A small CTC audio transcriber, trained from scratch: layers 6, 71.3 epochs.
Rows from block 3, named by matrix and row number. Rows with one number belong to one neuron. Each number is 128 + 24 x the weight over the matrix's rms, rounded and kept within 0 to 255. All counts start at 0. Numbers have three digits each.
# fc1: second MLP up (model.blocks.3.mlp.fc1.weight, 1536x256), inputs 128-255
# fc2: second MLP down (model.blocks.3.mlp.fc2.weight, 256x1536, transposed), outputs 128-255
fc1.477:149137161100119106127128134131134147140148135141145139159128137160139128119105116155111153160161112142163158113112089087116145142161147144123107121114142141104101173124096127144151137142138153134147145144126164175146160098114130143136150108181098099138136128124114114132129107149136121177167153160150094121161154132159134106123125134124140122131123130112138140103141118108162118135104
fc1.478:090157113092142147129143136140129152108148140111105132135123135096122095126096110122129151170084128095173112146093127141146147074118124105123099098128161142161143119098176149153127106110132083173164141140088094138131125122120109097122128133113131126111120140116075133130096141138120172127117146169137124147150081096139105112190152086094133123147153151119142122123132118129129136133110
fc1.479:160148128169103134141103179120129116155143111161127140143106099131138126169075111131105113109166177155128186164134099144120134143129152149100150138145135153165117141125092184146127148122137093089150157097147141178146122119114144170155129141180057136148090131146115130155122107124172149113154166088114144093112160098106165111142137091122182140104162128149179133122168124150144131120128
fc1.480:136068131161141113134129111095127098126101168112132136127102154144153124126100169110105093049094150151147136133113174096157133177118176109122125125109122157104136148149097115128175213143140110097115126132130104135129177150136131116138094134138102137120131150101120108110162093137114108077118102161140123150158101103126110114089108110146123109100125171102151117145154086134156143134117
fc1.481:111092141120122119147124126149104101137122158107158156188159100138112137159058135176108116122132119148143124144181175168138160136127167150128144160126140132121110113092170136190119182136147138129158133106131120149181146170136097138120171115128089146126106115152092128150095128122080121179169139104131143141165122136121098123138081156139133134155137126088135135137166146125133139146184
fc1.482:109110088148161109130126127121139156128144127142112091088098137165165138098127094152129065155160131145147128157144137084089141165121133147159145129158124085143180065098137093148109147112122119124147137180094098156132154130125094140138141133133112158139192151079111135127120109127105133136130141140108128143145156123141113129182116095088082115101159133106112128114165137140117125060106
fc1.483:127125115134137128100086088123146198097147123090104182162111091160138135157149111146129094082123132122097139140129125119127111116124132174135123123131169184131168116120137100126135129153171141116109140124151145084168155090117159117102135108148094100127128133119146129089112118124117141140071141202162099120108151141134162097139133118093133131084098128137142175118162140120126119097121
fc1.484:133100129131115079122123122119118148145073072153149106135137168153148168094135109111140132122113125128136107165128132124093139122096096118156095140155165129096158131098056177099096128154117092148178108150116098093129142135099164169142144135140147122170117131185133110123087124101101139162160148166117145127166139123138151136149135074138104156167095103079126117170147098120106163172095
fc1.485:133074115125172114125107127174107099150122119156158082158112118060152151121137068080115149103119162121105136145136178153200125129112130144121158115170131094127117121128124182154108141100120129109131138170141164112115120114138180177145138153145100132114110115114119124127157102114109098088124119120124140091110186145113086153152148139170142128142132129129113069132152144028129109086105
fc1.486:157113137136109094137137097103130143120133104136158094162134154080139132125117125146144179114125128155166170119166128142138105150141053104079092075148147114115111106076130085094119176138092145137145110138141114136141085142144114121099104133099121148161110097132120084127136145131114124096183072112125124098150117109094109098107119100106139116154110105116142126111146169124127089160162
fc1.487:074132155092144136138131123160110095138092137135172102146085131130114090157103153159137123128122081142123115123148127124168113113148157136153114157150123124125109103110157132124081138098159137098059161128162156110141123095114144149126140164219090157128102119137148129113110127119138180122144133141157173160175125123161155129098104097133109115107120127096135154111161112110148156120122
fc1.488:146106109122120151118180138140136127114150154128130145094168142151113110156078156135116117173138120104152106104119137146103136100134144149126108143119123083116169147112166167134108122143155126150156148146138107182130109148133135109122108121105150127104127167145089116159097125102119128152163154135132142134133094160161128161124126152123084107153138161123130096106122107149115134133093
fc1.489:125101108120177135128093096156157086121147153116129093113131134129147137097121097130113143164159130132108114092139170115167122121088155162134093124149124120136123132130112109137092120134133119173138102114142163130153122104191132151126129118095122169087151133126157134095117119128106128124124148105111141127114137133115146077113122126131162144119124180169168159138132173097121162112116
fc1.490:139139144141141121136179141148179105100131121100170135156066158136141096170149118121140132142087119108122144138112125108103153137125144123108162135151115119113161141122120133148092099155107115126142152127118159131141170110115145139130094108126161129117119101163124110138139139102136124152130148124124140115134136118095141118164119130134131112154150160131120121147096102128129102169120
fc1.491:115138122107142115110124156105179095161130170141145116154119085124130124104122130114136123125131146124117101134139103179120119119164160113136122117132124155127147102099121078138090136126104141099154096146128147152115108103132136111142147110150123109161154133152102119130114132155143161115097130143110122136133129111110125121132124125154118117153103103129121111089103089093152124116100
fc1.492:122152146119110105164107111122116144131175132147113163145104123146101089129149120119188147141144144121111092123123135108112172140157107146169091152120131143161159097173119098142160114172074103148105119159091107142095133153129160126104135078179111097143116139101125140126184114086127145090125144115133135159140115141188140102142199128112126136148157085166131132164115135138132103124119
fc1.493:161097109106120137179138145106162128144139110111162122130114160121129127137121119124099144159121086081158134133151105156142172132114143123099138188127096096159143141141102150174120098144119115091134143114125095115118133107140137139086154130159135123122094124136138109107132111120108126126141154120165103126146121134146133119121099064123129090125111135104083119122108110152082153100132
fc1.494:085116129156166121105127151105145141111096144123089125125190085145140155143142114138124104092143176146105098139133144133151098133130133114115154099155140137127157133165120123136178147159107125103139084095148167145141101106119113157071128129170112149142142144073135123111135100097132121149113154175146100131104151167137186096141114132094131120135109147118135115122157146117133127105156
fc1.495:103084167133116148105138121133151135129104084102150121151131154122111136080102131160116150141183112135138128125146137116127105116131114163129104146166140116149155138104149097103126116108139138147155096140129113121132115121162166131116137125110099119126150093100082128105127116160117145118134124125102099101192138143080144155114149093135182105141132189136141121118136140125108146103132
fc1.496:136101154125134093126110066134148114105133135141165101091137162131110097159159114127168150163168114152108128109117125129131102111117132139132119156139138155087129088103108146171150139098138111178167112185110135112140128135132115160127162155097102147136128088098194125117174088140132092121114138127139123150109131115122185096145152134119116110166174136085124101145134174060097100170121
fc1.497:115083156085128139114110144133161144137099120121111125103113131119125142112159152143125148143144127080140149141133161129124106088111187137155098114137127135143101149171157158109121135130114144094131127106138140159130146109121112136165119154133119140104151151124116100185132125116181130050145114136145121144114169169133089131098069099135173138117131151110091179128112179132126139103126
fc1.498:141153125182158105122115122108117159119067120174146105164131112146118095119085136104141105110095092146168146099161182114068106164147121152110126154145117163126133101161119137187109146105077132104128125074104113141073165060136136146131103162150152142132154133129132161129159119145143117119123097157163123177149137153106143132163150121116126153148163119128140139120120110125151143116106
fc1.499:092112131175191137136123110091090137103134125114120110111121150174163144139145155151180127135169134119138131070132159130117137066122107146102142119131156109093119135112154140107171123125128097102133155111170167053142142107179131137153109147157148164151123151121103120143130133111113126137102098140136093121153117138137136139153120139134110112117076126158064104133140121080100169121115
fc1.500:148119100114126116179079091140133124133116149121107154159175095120123093166144104117118141087109118097154140113148119146149160121133100129128130111115132157099123148144153147116137099105156125147140121116114169098113139113145151118100128114110164133148149117145143119129119164104124084116157132113139157154130129115144170105185151143229135110125125169157110125120110098102136118174116
fc1.501:059080122164182132104138111071086142106159166124114087133115166153134140144140148105122123127086164117156128128096110154130154126120103121111110142100149186086148141177145120130133177135154110165138104143114117175170152116194118143135146103131115160140111148097119137120144115111123104131142115101114090134122083110116117096124158116118153137090137062139104131141137178110095167136134
fc1.502:134115130104086186118145109100127114124084128145149141151151092146129134104104103097119121164125092137155090173141146111177136173115142093109096162154129068102145157097132160128118067142088146115117106176169122098178128104193143129139128144127107138086099129132118142097110115079117107152109146122141130162146109091119169158141118140156139160209131130102127128098124121194126142166089
fc1.503:085144127179143175117116128142096127117155116115124132136158142158154119148106143139107132128135182110121132172172140126122065149143129126127136123138131122107157135134155129148109115106124144157146126108137128127125158132144144144127114119117117137117142108133163147161123159106145126183085125147128137145117163087097106150158163129131121131129134154102121152147146113109082121088148
fc1.504:148179115129123132115131138157125126117125156105143135150173100133107119101086133147118112122145123158143143110111124131119156155139142119095127157111145149117124157102121097128118128151134155158151113113164158125112154113149131134137124164138127121106124103091161157112113160120133134127130113176144139118166133121104146139142170138137096154155131095150117112108130161118140116101139
fc1.505:154173110109159092107156148134159141181112124106142140160138141107107120152140163111122124103113120100126123152104166114114119133177135135141122141129173141126118153116129124108127101117106139127130144149139163162116158103157171123116149136107107122137125091149155133126117119122153105196155171099149152135083117129156130140176158148139149153131178115103122156170127105162144149104109
fc1.506:143111136129138103136128133163128109127118124096141119133105102139183083132151140096172175127118154114162114143110149159175142144075125140159129155084079131187131173136116121140114088102083144136170108095097109102180113141158151154158134139136140150156139108088111088151154113132114135109157137118131133170139127158176159106154148064105159137092147166134172154119129116147072150172118
fc1.507:150116127151116126110164142119106148115098117135138119085105062127160155089123159154132158090139114117114126125170146136129092105149131111119159102132095166115180123149103132100131127144100129139166101137136144172135163109137126114136098113138134118165137118154072154127110173121158116090131140111143051154121110108147141174120190086133156113104151136145143172112116097075151144096138
fc1.508:136160133120115178145116092141128136093128160097155105126167127119128177116129119145097113111092118120124103092145120148135104142126120138064093085076150122174104164101155131174142127139122115144136135141138140089147153116139166146133131074146094124165148113106145093142109125122120139123097132106125152146077115115171106170107109085202143160172156088092147118150141134139081139133087
fc1.509:090134139138166147106140171105140127131094135149087117128081112089165166149134140113129159117137139091107124113072125122170159124118140143110088143134112121172128162106105148092089142151118097132143115134153129124096135123124094136121160117146104121127106115139127104159186130137083144145116090093152141089108160137122183123152149084185160103136070100110104102131134157105164132105167
fc1.510:115135155122148128098129102099109104110129127112102155121131140075142163129143106116122144142087126119141153106121146133164107072158162153107078123139172100147124133125160124108150113148128157140099118118141098098121117110113118125156120127165122119138160134135154145110148092169098155110165103152150125141192183146137143109112116177099137161166136103117126155138094094151115105099115
fc1.511:128119136087105105139167135133134093116177126136137144158141161128076170125091154130168139096105143126194169150133126152153107133118130136114101122112148127126117140118148110174136139171123131153111091125117142121101119159159102116151138162146126079110125118161141139132131156151133118131130098171133163118103130150136119158091105127136140146070134106117161143105109137185128088132156
fc1.512:141148144122192188158108107159118138143100139174144118121156133144152154130128131111121103150186149137176141141092115147159118102118076163159163129151155151157166077131150123157134133159117144043102145085094151180142082126121127109182111165104128167144089138167124130179166154141130065051122129147144136146124147173118132141127145118105151130175138116146120113128125128157134150121135
fc1.513:157153123094115156134113118134113110133119162119125129133115133125119100127099097153114097137117154152136111145144153137113112127138137110148098154132108099140105156138156126109159131134080117143112139145143162112133154126128109136148146183108151118129137115139129142138151131145106152138113128149156109113126097118147124126184089147170159182120135114132128126106105112131120113160150
fc1.514:123118147158133111166139178149156126105120095161127137132132115079164151137154106129142111138156159094089124085124102115145140134135160130143135149125115122124183126179136121148128183122124084137130141134130184104153133146094166143102150163146091145113163143099131149156105120120145151135137092171135146123152147164128144117185134152125157128136196170171106104128111124154096109171172
fc1.515:127126126117129091137126108117126166143146165156140119155088176103137129159119127136119153150118133064171127135112163147144129146077133110144107131113122136157138118129149111127123139135131102126090152141096097161143143123148144127146136140128123130136160136129132130102160141155164135098156162157153154159142122120107146082157178104137137085148145107098143168135132110108145104145150
fc1.516:118148121133108095118153113134137172136099143136137140122119114119121131119121164150115094050163148118126140124096158103107158117108149118094146130111137080123154106138163120091120127112108150143120138144140133173109137147145122148088096105122148112130109144130148095111145135131142077141149125144178155085127136161138143108170133156150138144104102158116177115131093143126163141093088
fc1.517:122110151131150140127140095182127144143135165141129144111129170143130131147185143111084152129129132167114098142144127155122125143108117086114141049129154120136117166136160142168100081132084134138146103122143147097128172134131116125140151135143103133110110110110160100141184116150130089095134119115137167131097105091138117147118117150152155120116117089088160099113117110128159175167122
fc1.518:149125130118100148162076112197133155121147096129132117143099119110171136136136141134118146085092117133117113136100144146179112150143158119094142133123124141122148124137157099155094147122144151150128108104149114145151150124132092087122179142109132162129110129155171140133144128159161094100149145104147112095073134131156131142103149108139096108154134099115118154148130160091138115111126
fc1.519:134121148140154110090126135107114133138142119086115144093144109143123123118111155134157148150137116147142111156113118132110151119148157127106122104138155133147118138124142182122161145089109110149147124158130088167125125126102106201144147107143127131152162133135135109148092100127141077188118136136132145112139103163102089125155116130149140126094141067127132128144122086115098144112126
fc1.520:138076123157111108155103145118141144160111177120130154168128130111183129129093148146181157155144114172140108107140067094147091131135122145145168139106127115153138169148118123141132140182108155149136093173093109089143139123116141115102132154127133103148117133121103126131130087131090118139126145102121111113083153141159081153111112127096137118164122094108115144125147147165131136129130
fc1.521:102157150151135146176108142150133187119151114082134144143142095132144143111149150122135125135161135120118109132124181130127127142129152110155117086150172157123121122143173115132139122088124117139127115137138116121106142125111125145174134133150099133135120114153133131094127140143124130147146158150126112154099092095178114143157184149111138093141122128132140067122117100103127097125121
fc1.522:111167115120153132154170135132122134164102116130132177131115137130129114122124105090097125139182103109109126127098180104128146161116107168140161141141132116152180129146139118134126148132098100154162119120119123174117119156149105153136119109104097182143138147112129134152109109127111101090121129116119119111103127138158129127141090091147120182122110112144097101157163138093160123141157
fc1.523:073107153114136171140114121146138115110128089147142160134124094135119146145118125153144150107120156146128100122132164127107107127119140130127126129114145134130164144126108145098175115101133061127151089130144127135107162110159121127123139152112120134112110148122144123113118068151158144145124154154096132115150154158148128135124094098192110126137129151123129121135099122166180120166128
fc1.524:123171130127138092177149105116091123078108099118142130125133106122106119114105107137091151125112144115170091116111134125145104119148138115120158183142099144134131130171112107134147144128122146112109074140123126139121148122152118115113153111156082129140141105124170116162114100103118105157120180156178139179123125084125135171121129108114117134088112143143130176111147098169140124140118
fc1.525:116161143122120130152157140151144170106175180168157117117126100156154143116130087129128129088123117106118149123122136103129133161105110134120102162124163180170098078099136086125144154138112157173134099145145130168111127102115068124112098123106123136121132141132139097126133148128154124160145107097179105138169155140077154108123111192167105159154113106081131125116159127134170144083087
fc1.526:097146171111172127098130077113128155089162103120091139155160131106111109127114112124119134097151141103134132154127136158116077091143138083157111111143109150137133141150084172152126156136100150142120141102105112113106118111149134114129155136154153160112134141124168098104116189122171161105168159101183173131158154129099133128151131133152132163097127110062137157151099150148163139159095
fc1.527:091126103105109132168132130184134121112134182129106133109133108128133116117123120130169114113116112104127146109151084113099136122151111127131143096092179123124095154107112126097122107113123165148146141124107116123108084133129133110072119153128150116127103144139110100118147138142140122164156109145157120125131105134132110144127124131159145163152146122133143124142136102135182190124126
fc1.528:134156124099130108157146135177155108101153166082144102127111153127103124107092148076137077121127161130103138099100139117193123166143122168149121156110130129137166164110130162119134117096187117171125139119094114127140126100115151146118098120141122104100144131100156080133120099096189149118122101136172118142110133071134116131108118126096150145099088130119108122144143138142122115141137
fc1.529:127164110117092160107128173158152106105155136099151155129137102100139091152113110093155146107106133112130128147138103131133142167131148138086160111103167104113128100144150099109131123119116101126140140093141083120105109133171121112130133123134134116097175119163117145130125114134076105180180125108111117119113111183086084167163083142106129103158144136108115128138105113159107108164148
fc2.477:132116145129140102130142107131122115144106158118159145156128151137134163111169098095139138146141139108137109098140141111159161128101099153128125154088151120143168130149122148122162171130094076132121151145110111119100116104140169127133143116117103115125150126117141132161162124100147120138139085130145141124131146142114088122144153109144131144150135103136162121126115118141103143144160
fc2.478:091123168127078131071108108133123164149087132101110085151141116148105129151148180144137152101122111152125102120152160122124156152147132121156104133156111155145126128127117126057156127152125146095127114092098123118127158165126120083128111140108117124121129142175095099134136136079113174137122115095154100132158124140152126118162118153136107141108154160132138135150128133104160128142111
fc2.479:123164117113100130162150109129094127137121073160128065124155140125092186137124158104123111114144175129128120123155155160109144185150173136147140141086158097107117155124169156127126139135117099121140068134131100175150150120133102085123162099119165148183123145120131091091102126130085132104148095106150112180124133142160099169163163119097155111107135101143147141141125152084192169119125
fc2.480:127117158139147111134126108144130110110156111087122123109158126088131114121092131089117160131120103088101142126119147144110144143133109136166131092151147134136146153149091142113169154108100145082098137120113141109150111095097132109145124118098153072181135084148118131190071177099120136128103158146111116131110163151110117148149104128125149117102094116152101118099153127129158121126103
fc2.481:161130161149164133155119109097118154151097160080109151098118110195136108145089099139132122164099097135138090134115076132099117096124114133113155088158127111147119116137109125157148144094120110155175177110150122097160171125144097103146135078092160150164121102121150098112137138109131126140150137067159129137129140128119139131097178169112131138134106127085108145154112117157101143165113
fc2.482:110143132109151116112133167122135108172076142172141136158138161146095109163165102128168094117114136145107123123123085159157070124124118149125171069105115089132167142123129143134112107130112107156141082189102118130149124125154151146134115160144099136122137103118086138127130128124071191115134152123101146164139133147127134121118133162145156140133111134196192092076091149156142134152101
fc2.483:133123073109135125107087144103122095157097109123116117098082114073112150151116116116088140101113164089143141067134136124123135170156110155110103131151124104123092123157150137147121099157092126136111080137167112124106124148087108156114113137148127152160149124139133108168110116103120111144156136144129087101112115124128128098094180146123136078112167144127129141130112114114112174124127
fc2.484:146164087080143103131135161102130155148143145120126152106139140147124155117125157133165143145110116159142112119091129166092159137137114134120127125116097144106109080110126124134109141062109127104137145141142161158143112144149080136096108144104169125096140131107146116142144116100104162124162090123165133137144149112132091106147127181142151151121136150157105128101142123150135114112139
fc2.485:146154138083156094137118128111143143096127061147144127116074100115077193129148102131124127123157102107144119148135101081107161145139106170146099162137079144097108126117154146103161092128118139169117142148144143134129085078098104153185084169107112137137129116119150145066187112165115133157126111130181179087146138151100133106161129169127132118092116114200115144127151158113120108125080
fc2.486:183139129088130135123173103145134136125156121158168129135132109099126173150123163110153115124107087136076146170118142117155146126155122155142165107143129126169134121074178109126166107156101114145107112115161155097105086143113102154116114131135100114142183149129072160124106129122141129135085124130131098093123153122090157142110090136143098114105121116060144137159109122120150072073092
fc2.487:085131174145143190103130076092139209115104180087115133159159135118117189191100127136148123119110149185154142153100106108138131121158129098112134153122140121107127162079094132148112142149148128141141136152141143084119141108163159136108099124113140169168189135157146079136136133130155158179161163147146112139167144112153143120141148148081153129193160131133107119107120145113105140160135
fc2.488:095143101187110149104127125129140139155138136117145095117105130169141168091138136090167117137133153154130155132123140102111111101132123083061145126169159135110126127079109153166147128136109171110136153131108185126155126136171139125090108118125128134111095123162131101108129152129152098160130091161175146122126119147142134103149111132095109085109120111143110113133129146145132111161120
fc2.489:141093123163143151100128157087153121123127175086139131137102121145155128166141107131128130113140127178097068132089087113101125150125115096121122186141132105078112139142129116105145145141070111105134144133143148081154149115132094139106145120156157126133125167134156085115160126158125136182129116126098157153115109093128183120137110128143105104131133112104133098092120115138147133117128
fc2.490:155116146118113155175127113138142121137080138134174120141114116118089148126103141080117144110179133133120110133145129146160124110124133126130120090115101132106100144129140108139112119120137148103101156126104098098120115110117128122119138139093126113115117115105142127115088084113106124137143096120130112129100125152102102090137148113107142113139135143175111149117171118086135134168156
fc2.491:119075145139161132170108144085103125116091090094178125182156124110147139119128142163102140147122121105141163092126110140108131112110119131154163092088129139131119101168122142126147130135092112135162157130114125143112111116143126147115067138109113124141103127137148104152154138106095163113114129126155088111143148126074124110111094129160103125098166136182160161128150138131129125144131
fc2.492:146135103162118150132134118128134128119159129134151120093140145121139175140123134110144054168112130099148132129153127121159196125102099139159136088109123088135148123142132124165128121156141169118128099163146117137109102094155114085115143140143117178140110076134103125087155139138124148129122144098081107140145146108124135163099137143134135139116122162145128110149088112164161124137111
fc2.493:106157130111100146097153145159136146134099146095148132115139119097146128123100137132185132104166096123116112128125094141084163143103085159142108122130143110126119130106120114094104126127090151130119108113125116137142099096132074108158168149126113146142138114133132147161150153148173090148134134133123164130130115093153105134135143121111100130156134088102124135134115118152132150127141
fc2.494:131176111112148130122135132122109162109153121122112123087090132118112160096114075106113136139161162170105133098157135127118060145164131152146126105096144124124106066155118142125101110166161115096128118141131126135150116128114127171133097136085175108126094129170115092100149108129113107149153125145151099081086125107129126144156138073106125113144118145103144128123142102099081200130078
fc2.495:159108165138171099118110099110130117116115123121107093197129150096167134148106125148133137134135150145122116095127116115105128127124102108112106122152113142117129175128162172118157111146139170123130134135127142145110099111101106144121091142162142146124131125145136184145116126098150149129126142096116108076128148114137150123123117088144138135128148133116150159186110136129134145093126
fc2.496:154141133113119131166106154133102137123090129101114143152138146110099152161124152108138139111105128107106110142137151122137134110080112127122128116077134147131180119135123136101119125124093170100075130117146156118076108101131209156149123098104146129122107116116141104128109158151143194130144120128135168076111120153141109114158150119114129170130120111098146159090168126130113110106073
fc2.497:154157128140132152093137114151103154099106104128122126117089116087110161167134146149107114092160093173150114131174169124114104085163132097113090170089156140145111174132150143137114119131176129185128129097127135124129154125106092144152083096107155171151150185092095155144090141116150133103094145133126160090119131140145140109163129115140163110095163125138123146145133102125100086101141
fc2.498:147101181144111113120134125138148108149162121101133129101137136145123137154173153117127113099130135171131170135119124112146134172134130168121134095142147109125088103154139144144173170167123155131139150118136155085135149126138167133134158098124094160126133182110116127188131154100126089121148113113163110120103118114150137134096113128120094111115100165150152106165099160173136147137119
fc2.499:150147105132127117177126081146105121125143114102128127110112098127113146120180131146140096125154134126129114131127103130147100143118116177141137192102099144093120199103138117108080076186143102150138100161141149119115166169107187130124113154119078075144120121128092113105194114149090146100111153155136158091136169134131094147119120151123124128109124094116156151126093117115115119092155
fc2.500:136144142141134109107106114088119129142149119142151136122095153101120132092156098182136137124173116123096149137151095154127143093104106143146132118140113111158083128052099097119149144109169118155165115121194126104133139091142151141085182135164093124144120123106148149119136139056109150100132126104096136146153129166124094142121167122151116119122136124137106127121132114128126131144123
fc2.501:148141126134130075074146129105124124128108119131085127109121157136110172130168151114116100082137116137151120139123114144160141141124156141151148183129129127082161121122140127141137143159126157098124127074140128116156133119141117149147141150103105115130159111121121134102140137172153143099123133159131114121141118128106152087123126099141138118105109116048153101167138122113149114105141
fc2.502:166115146128162108106150192133118138139146107128108079119140136154097095145121109136153089140123139111136165139147130127105094176154103125144150130106101142108140103109154079094101191136120143104125129101148125147113118087089117112113146164150078134104095163154153151072153134118095146110128143162120133122162128117155115177144127160141113131119120120139183135156104146115140119147104
fc2.503:119107132148145135131115177112134148144144133114129134123164114154124152084124141134098098117117113161129127090133117105139143143131159143119102163140105092141180100093095132142123092130115134132128119145145123092191133099129140136112101106109130127121082129108122143145126094154120130130107177127133158105151140156157137160101066110135149125096098137148126090116146134158123112171098
fc2.504:089123163098155110137122123097102110121121144137126145151128121116127148127125123120113136123159110132135125113123146135134108099135126142123134124081145128126130148131143148151175144093137054117123115133130115124091124157140151105143116136150140124113143119120118093114133099160123126134138084140128131129142129145104080139148158118149142101152118071157121147118134121134111121133148
fc2.505:124127139135166160126091125127080137141111160152136099088135146146108120129132116110105146144118122130121142117150131168086122114127139099159116152163081142153118111118106142149102195126130108144146118120124097148122154155137104163112107107160141117146126135163111124146125118142106165155139166126129096120121125132171129089109121143078127092097156131115135146114149120160120131122100
fc2.506:159152125142102139117164129126081099068133089119141117132141128119108065126079134097135117127122107098123126106127140106197110149170146131136149085114172122095110135099117151097109138130137145124138120150127126103129131145154138114116162122193152125106161140099150103097105126133105138196143096127118147126137153116120135152140133106101121152117116075146148137146107119161144112100172
fc2.507:141104104138125148140096127145121126126133106101167150125115102139118142079094144167152087124138149162143169161119151097156100145141151139087095160130102130138160152116143144162106126119090143127131085128095084176143131140140155165157124165164130134167101093137155133186182129128142142151136133092165141124142130116108128117140112110145102112107124109136075100132142124114145134143169
fc2.508:129171103097067130151103099142150128133159120173138133147139151138113129139148086132155130161168163160128145154105115125113134133112127183135113151076124121109107102111157113112095112118163143138144150130128086106079145078151093124101153121077187105157154139142135114086129167080126113163096134095108198123126107130130139144126106149124168126096104119107136132147100133116147104135116
fc2.509:112144125153122128136134129136111130109132124123117114145120122126098133201098196173139134073095140135115106127116127108140126156095079104159126154129140139121136120158115132098121083139107104123157127176153142112119128113136124154154084130084159143138113162117155128126106122153131151119130150117180115117119112145119132163111130106128066163126120107128153114111110159137104086155115
fc2.510:115171104120126133134117106160124144130092149170134148133143104093131110102145141123136143085147092155171121159151156144097115081147142108140114124148144120136117175126145100131117130122132124125117127104159117139103145168113077125138113115136158139121089113145098132112154129106137132132139126119136169136137123127122087126120116157147126106109118130117099179105128124144106135125127
fc2.511:118200112132138116111114123154127139145129137164102159126127121106134134131109123114104182166111116068170106134161140155113101093151198119115162145135117148169136100096125144142127147085163124121105132109110117122115105111120113127139157129119088101148166087113138112124126149148109099133144147163097110151140100150148160184109117126144108112139115174155129124159131112146131139170128
fc2.512:127112121149057149128138125182144143159121117122125103168119158117161090138178114130103195126113157156134130152116103128104167116179123163124134111082132146165130185078129136128138129096121155104106150104096138119170095109111138149108145128062123128128122118143167134125131115113162092125145127120126144113114127152119103148154144082138114157098144125108112181050117145116129119180122
fc2.513:125084136114128161110146091152136109090086124136124148143139110128100077107146127165145148146126092105131136122102121120106131130129134110122147138103121132083136115141152133134151148133134088117127172134106119178123092162131095138138133134152101133183159124128155105120108143107119161099123129114126159131137104123144170133110075125129118143170116143184153155097137127124107157142124
fc2.514:124153152148093130140127068124120158172152141123064129100117134114158109130150094107128132111122145071158133171163147125174150112124107105143142102138162108127123141095086079106146130144161092150107088148087143166115116098116164132135105148169153182162144146155104122107101123079087117107141140147093119136128140127154106116129150094142107159177142159165096080121120170109121128118105
fc2.515:109119106117115158108132143139141131108136126101094108123108146113115108103164169118133086138154135127136131093119139107126139119164128127099122113131105134109129139139101110088118107133156121073132145150101119129155138139135102161104142147129128151123115131130169148146121132107107152115164141127113144113121180114104139178120092157136103129132116156150118095110149093122141090132136
fc2.516:117126147130077158122111117100124136142116154108116112157174161109110132155137141127142112104115168145137120130120125112165105149127117097137127131103163181081127114091122108137121158124155092130120089130143089086149150139125122148178129143175146182106128153140137144127149125125092127134099143141136102118116072153140137114139128147099094095185111121120140117155127110162123150131149
fc2.517:135150127116131166124112160115127169162103120083141148082166155130141136140091114128136096117191131139137141108118101113128149129145146139111118139106129103113103142146135099124129084121113158104089135170086145154159103119091107139166160115116107213180140129110117140106105152104102124120104149131130168146108110174109150164091077139146108112076109188127142101128119135116106163165122
fc2.518:135119175144133121143108155122122115121176112132123109116139130123123101160116132105106159122134130190145113144124138109099140104128181162104141133158143139108149117135130128129074128156127078119080171110100143143115096177142138125132120124165168119123147112182120102119114123171118096111066101112135116162151102116111148164081116115136116146096119180104112135116098115100177122151141
fc2.519:116093125169111154121102115105097097131137151170111100131150134138126086120131139089123159143183122151109158154115105090154102140158126147142151099093105102086110100117142100165149104176137109119123114120160088110126126131111101113158151130138120178137137107144137142163124101122130136078118159124146111141059102117139195086166101111109146093144157158169127126150090082104123123139125
fc2.520:079129132164158180118128150112135091150093167112129093166164133124138123128095142102141129185120075082071171135147161148136106109134134147111118093126146148152131142127134091154134128119095135133124094157116142152126097112125108129159143104118132152138134163086112130140152109120105090139154094125132102152126113110149143108174133090134161138118101130137089150139182191173121167125171
fc2.521:137135188100102141110136074125127150133103081086153158094123099132117192139164113137110063183105066128150078114129134134120110160120113102116121092110104108079123145112134151142167115104166092083148155132136153133153116129093137125121151135121101120126130175137110144126132073125121117127124160119078166101158100153163107159140134142107109147125134114087101132141135141128165114133152
fc2.522:119147115111106147119159063150116123143107164138111100122160134128146103104119098091131138133133119096109114158127113102182093141145141164075102177147113144106099069120096124137118126107138096111133124171111175096114128097158156131150146138120135132167144135140164115133126106121155119133084125150133134162112133124132126139157115122145097126133162112148111168104131184120184106096147
fc2.523:142126145110077134157125141099148115122091128164121122142144111151135123163122148120115126137114158096121150145146161087146143066130130128083123130153094127151126128105128129101139114087180147131122185137159082116140129127103156131131078174143132132150148128162145111141115100129133140188140142091121132151134086117128148095131101078106111133151093124118083148158145097137081107110095
fc2.524:145093132183112152173134113109150194108141123122170116111098111131148129100120153137139125104144176138156081110124118142139151093148107143101127165120138127091180136136112122109144138123159127126101107128123152160153111121136103127158141095151104138125141126154123096070120077142128118112099143189118100102104149126087127148149128152119096132121160121108163138145160143150127166141102
fc2.525:128165098109156131097120110076121129115148092118103126115115126107124125121114152155129108130092101105146102107130103128177107133105131133097139123112124125103154118147148106140134111154121127080127132145129111085105116110132146137128166149143123123115099113170104144155086136104108147137118164112138133140125128152139119148123126123120140152168144077118128136135149160140163142120141
fc2.526:164114073127124114121119179128161068116146123110101108076097138107135154144195180118118100056076106110130098145108098074070112137105141159160130113111172195142155139143130113121128144140129146152162125128151156139147101151146142153128135099128101156079119092153114054120132122087142106124093133111167136107068142111107134139174175111155148127177149133079128155129128088119120151086117
fc2.527:114145142155121157148113150070157153142113129115132095137135115154122099140159134138115129165155121128108156116130144118129108114143156113127148137133103141136129141143134123150120122109149108129128123127118113112165119124135120154127058146153089116102100106174164134113099133106062115131143130130142144128152113131136170084169115138135120099166137136127131105112115119138117114132142
fc2.528:137131166119148132090109154153149154134148083121129141143101089084111124180135152135106128151141134164132166122108147106144128143141151120128161110132115121125154108105131112154099114147112135087134131127121101101103117142127097110123119138122164153151067138120110103127150158097155135136093195096181112100094110114172124142135118110135149157113143118132124109161126141126121094145105
fc2.529:119138169132171152120139124137142137138086126112152111122148101117084130192147122126141140125117125136135117115118102128153115102124082111131107129107124126118150128120125138142106111150139108159122141150097117094104131146122128156124147150168140146136071102097140138121139137143123110142089119129130137125127095113169154135171139109135176114105142142171139135145146086090114155108119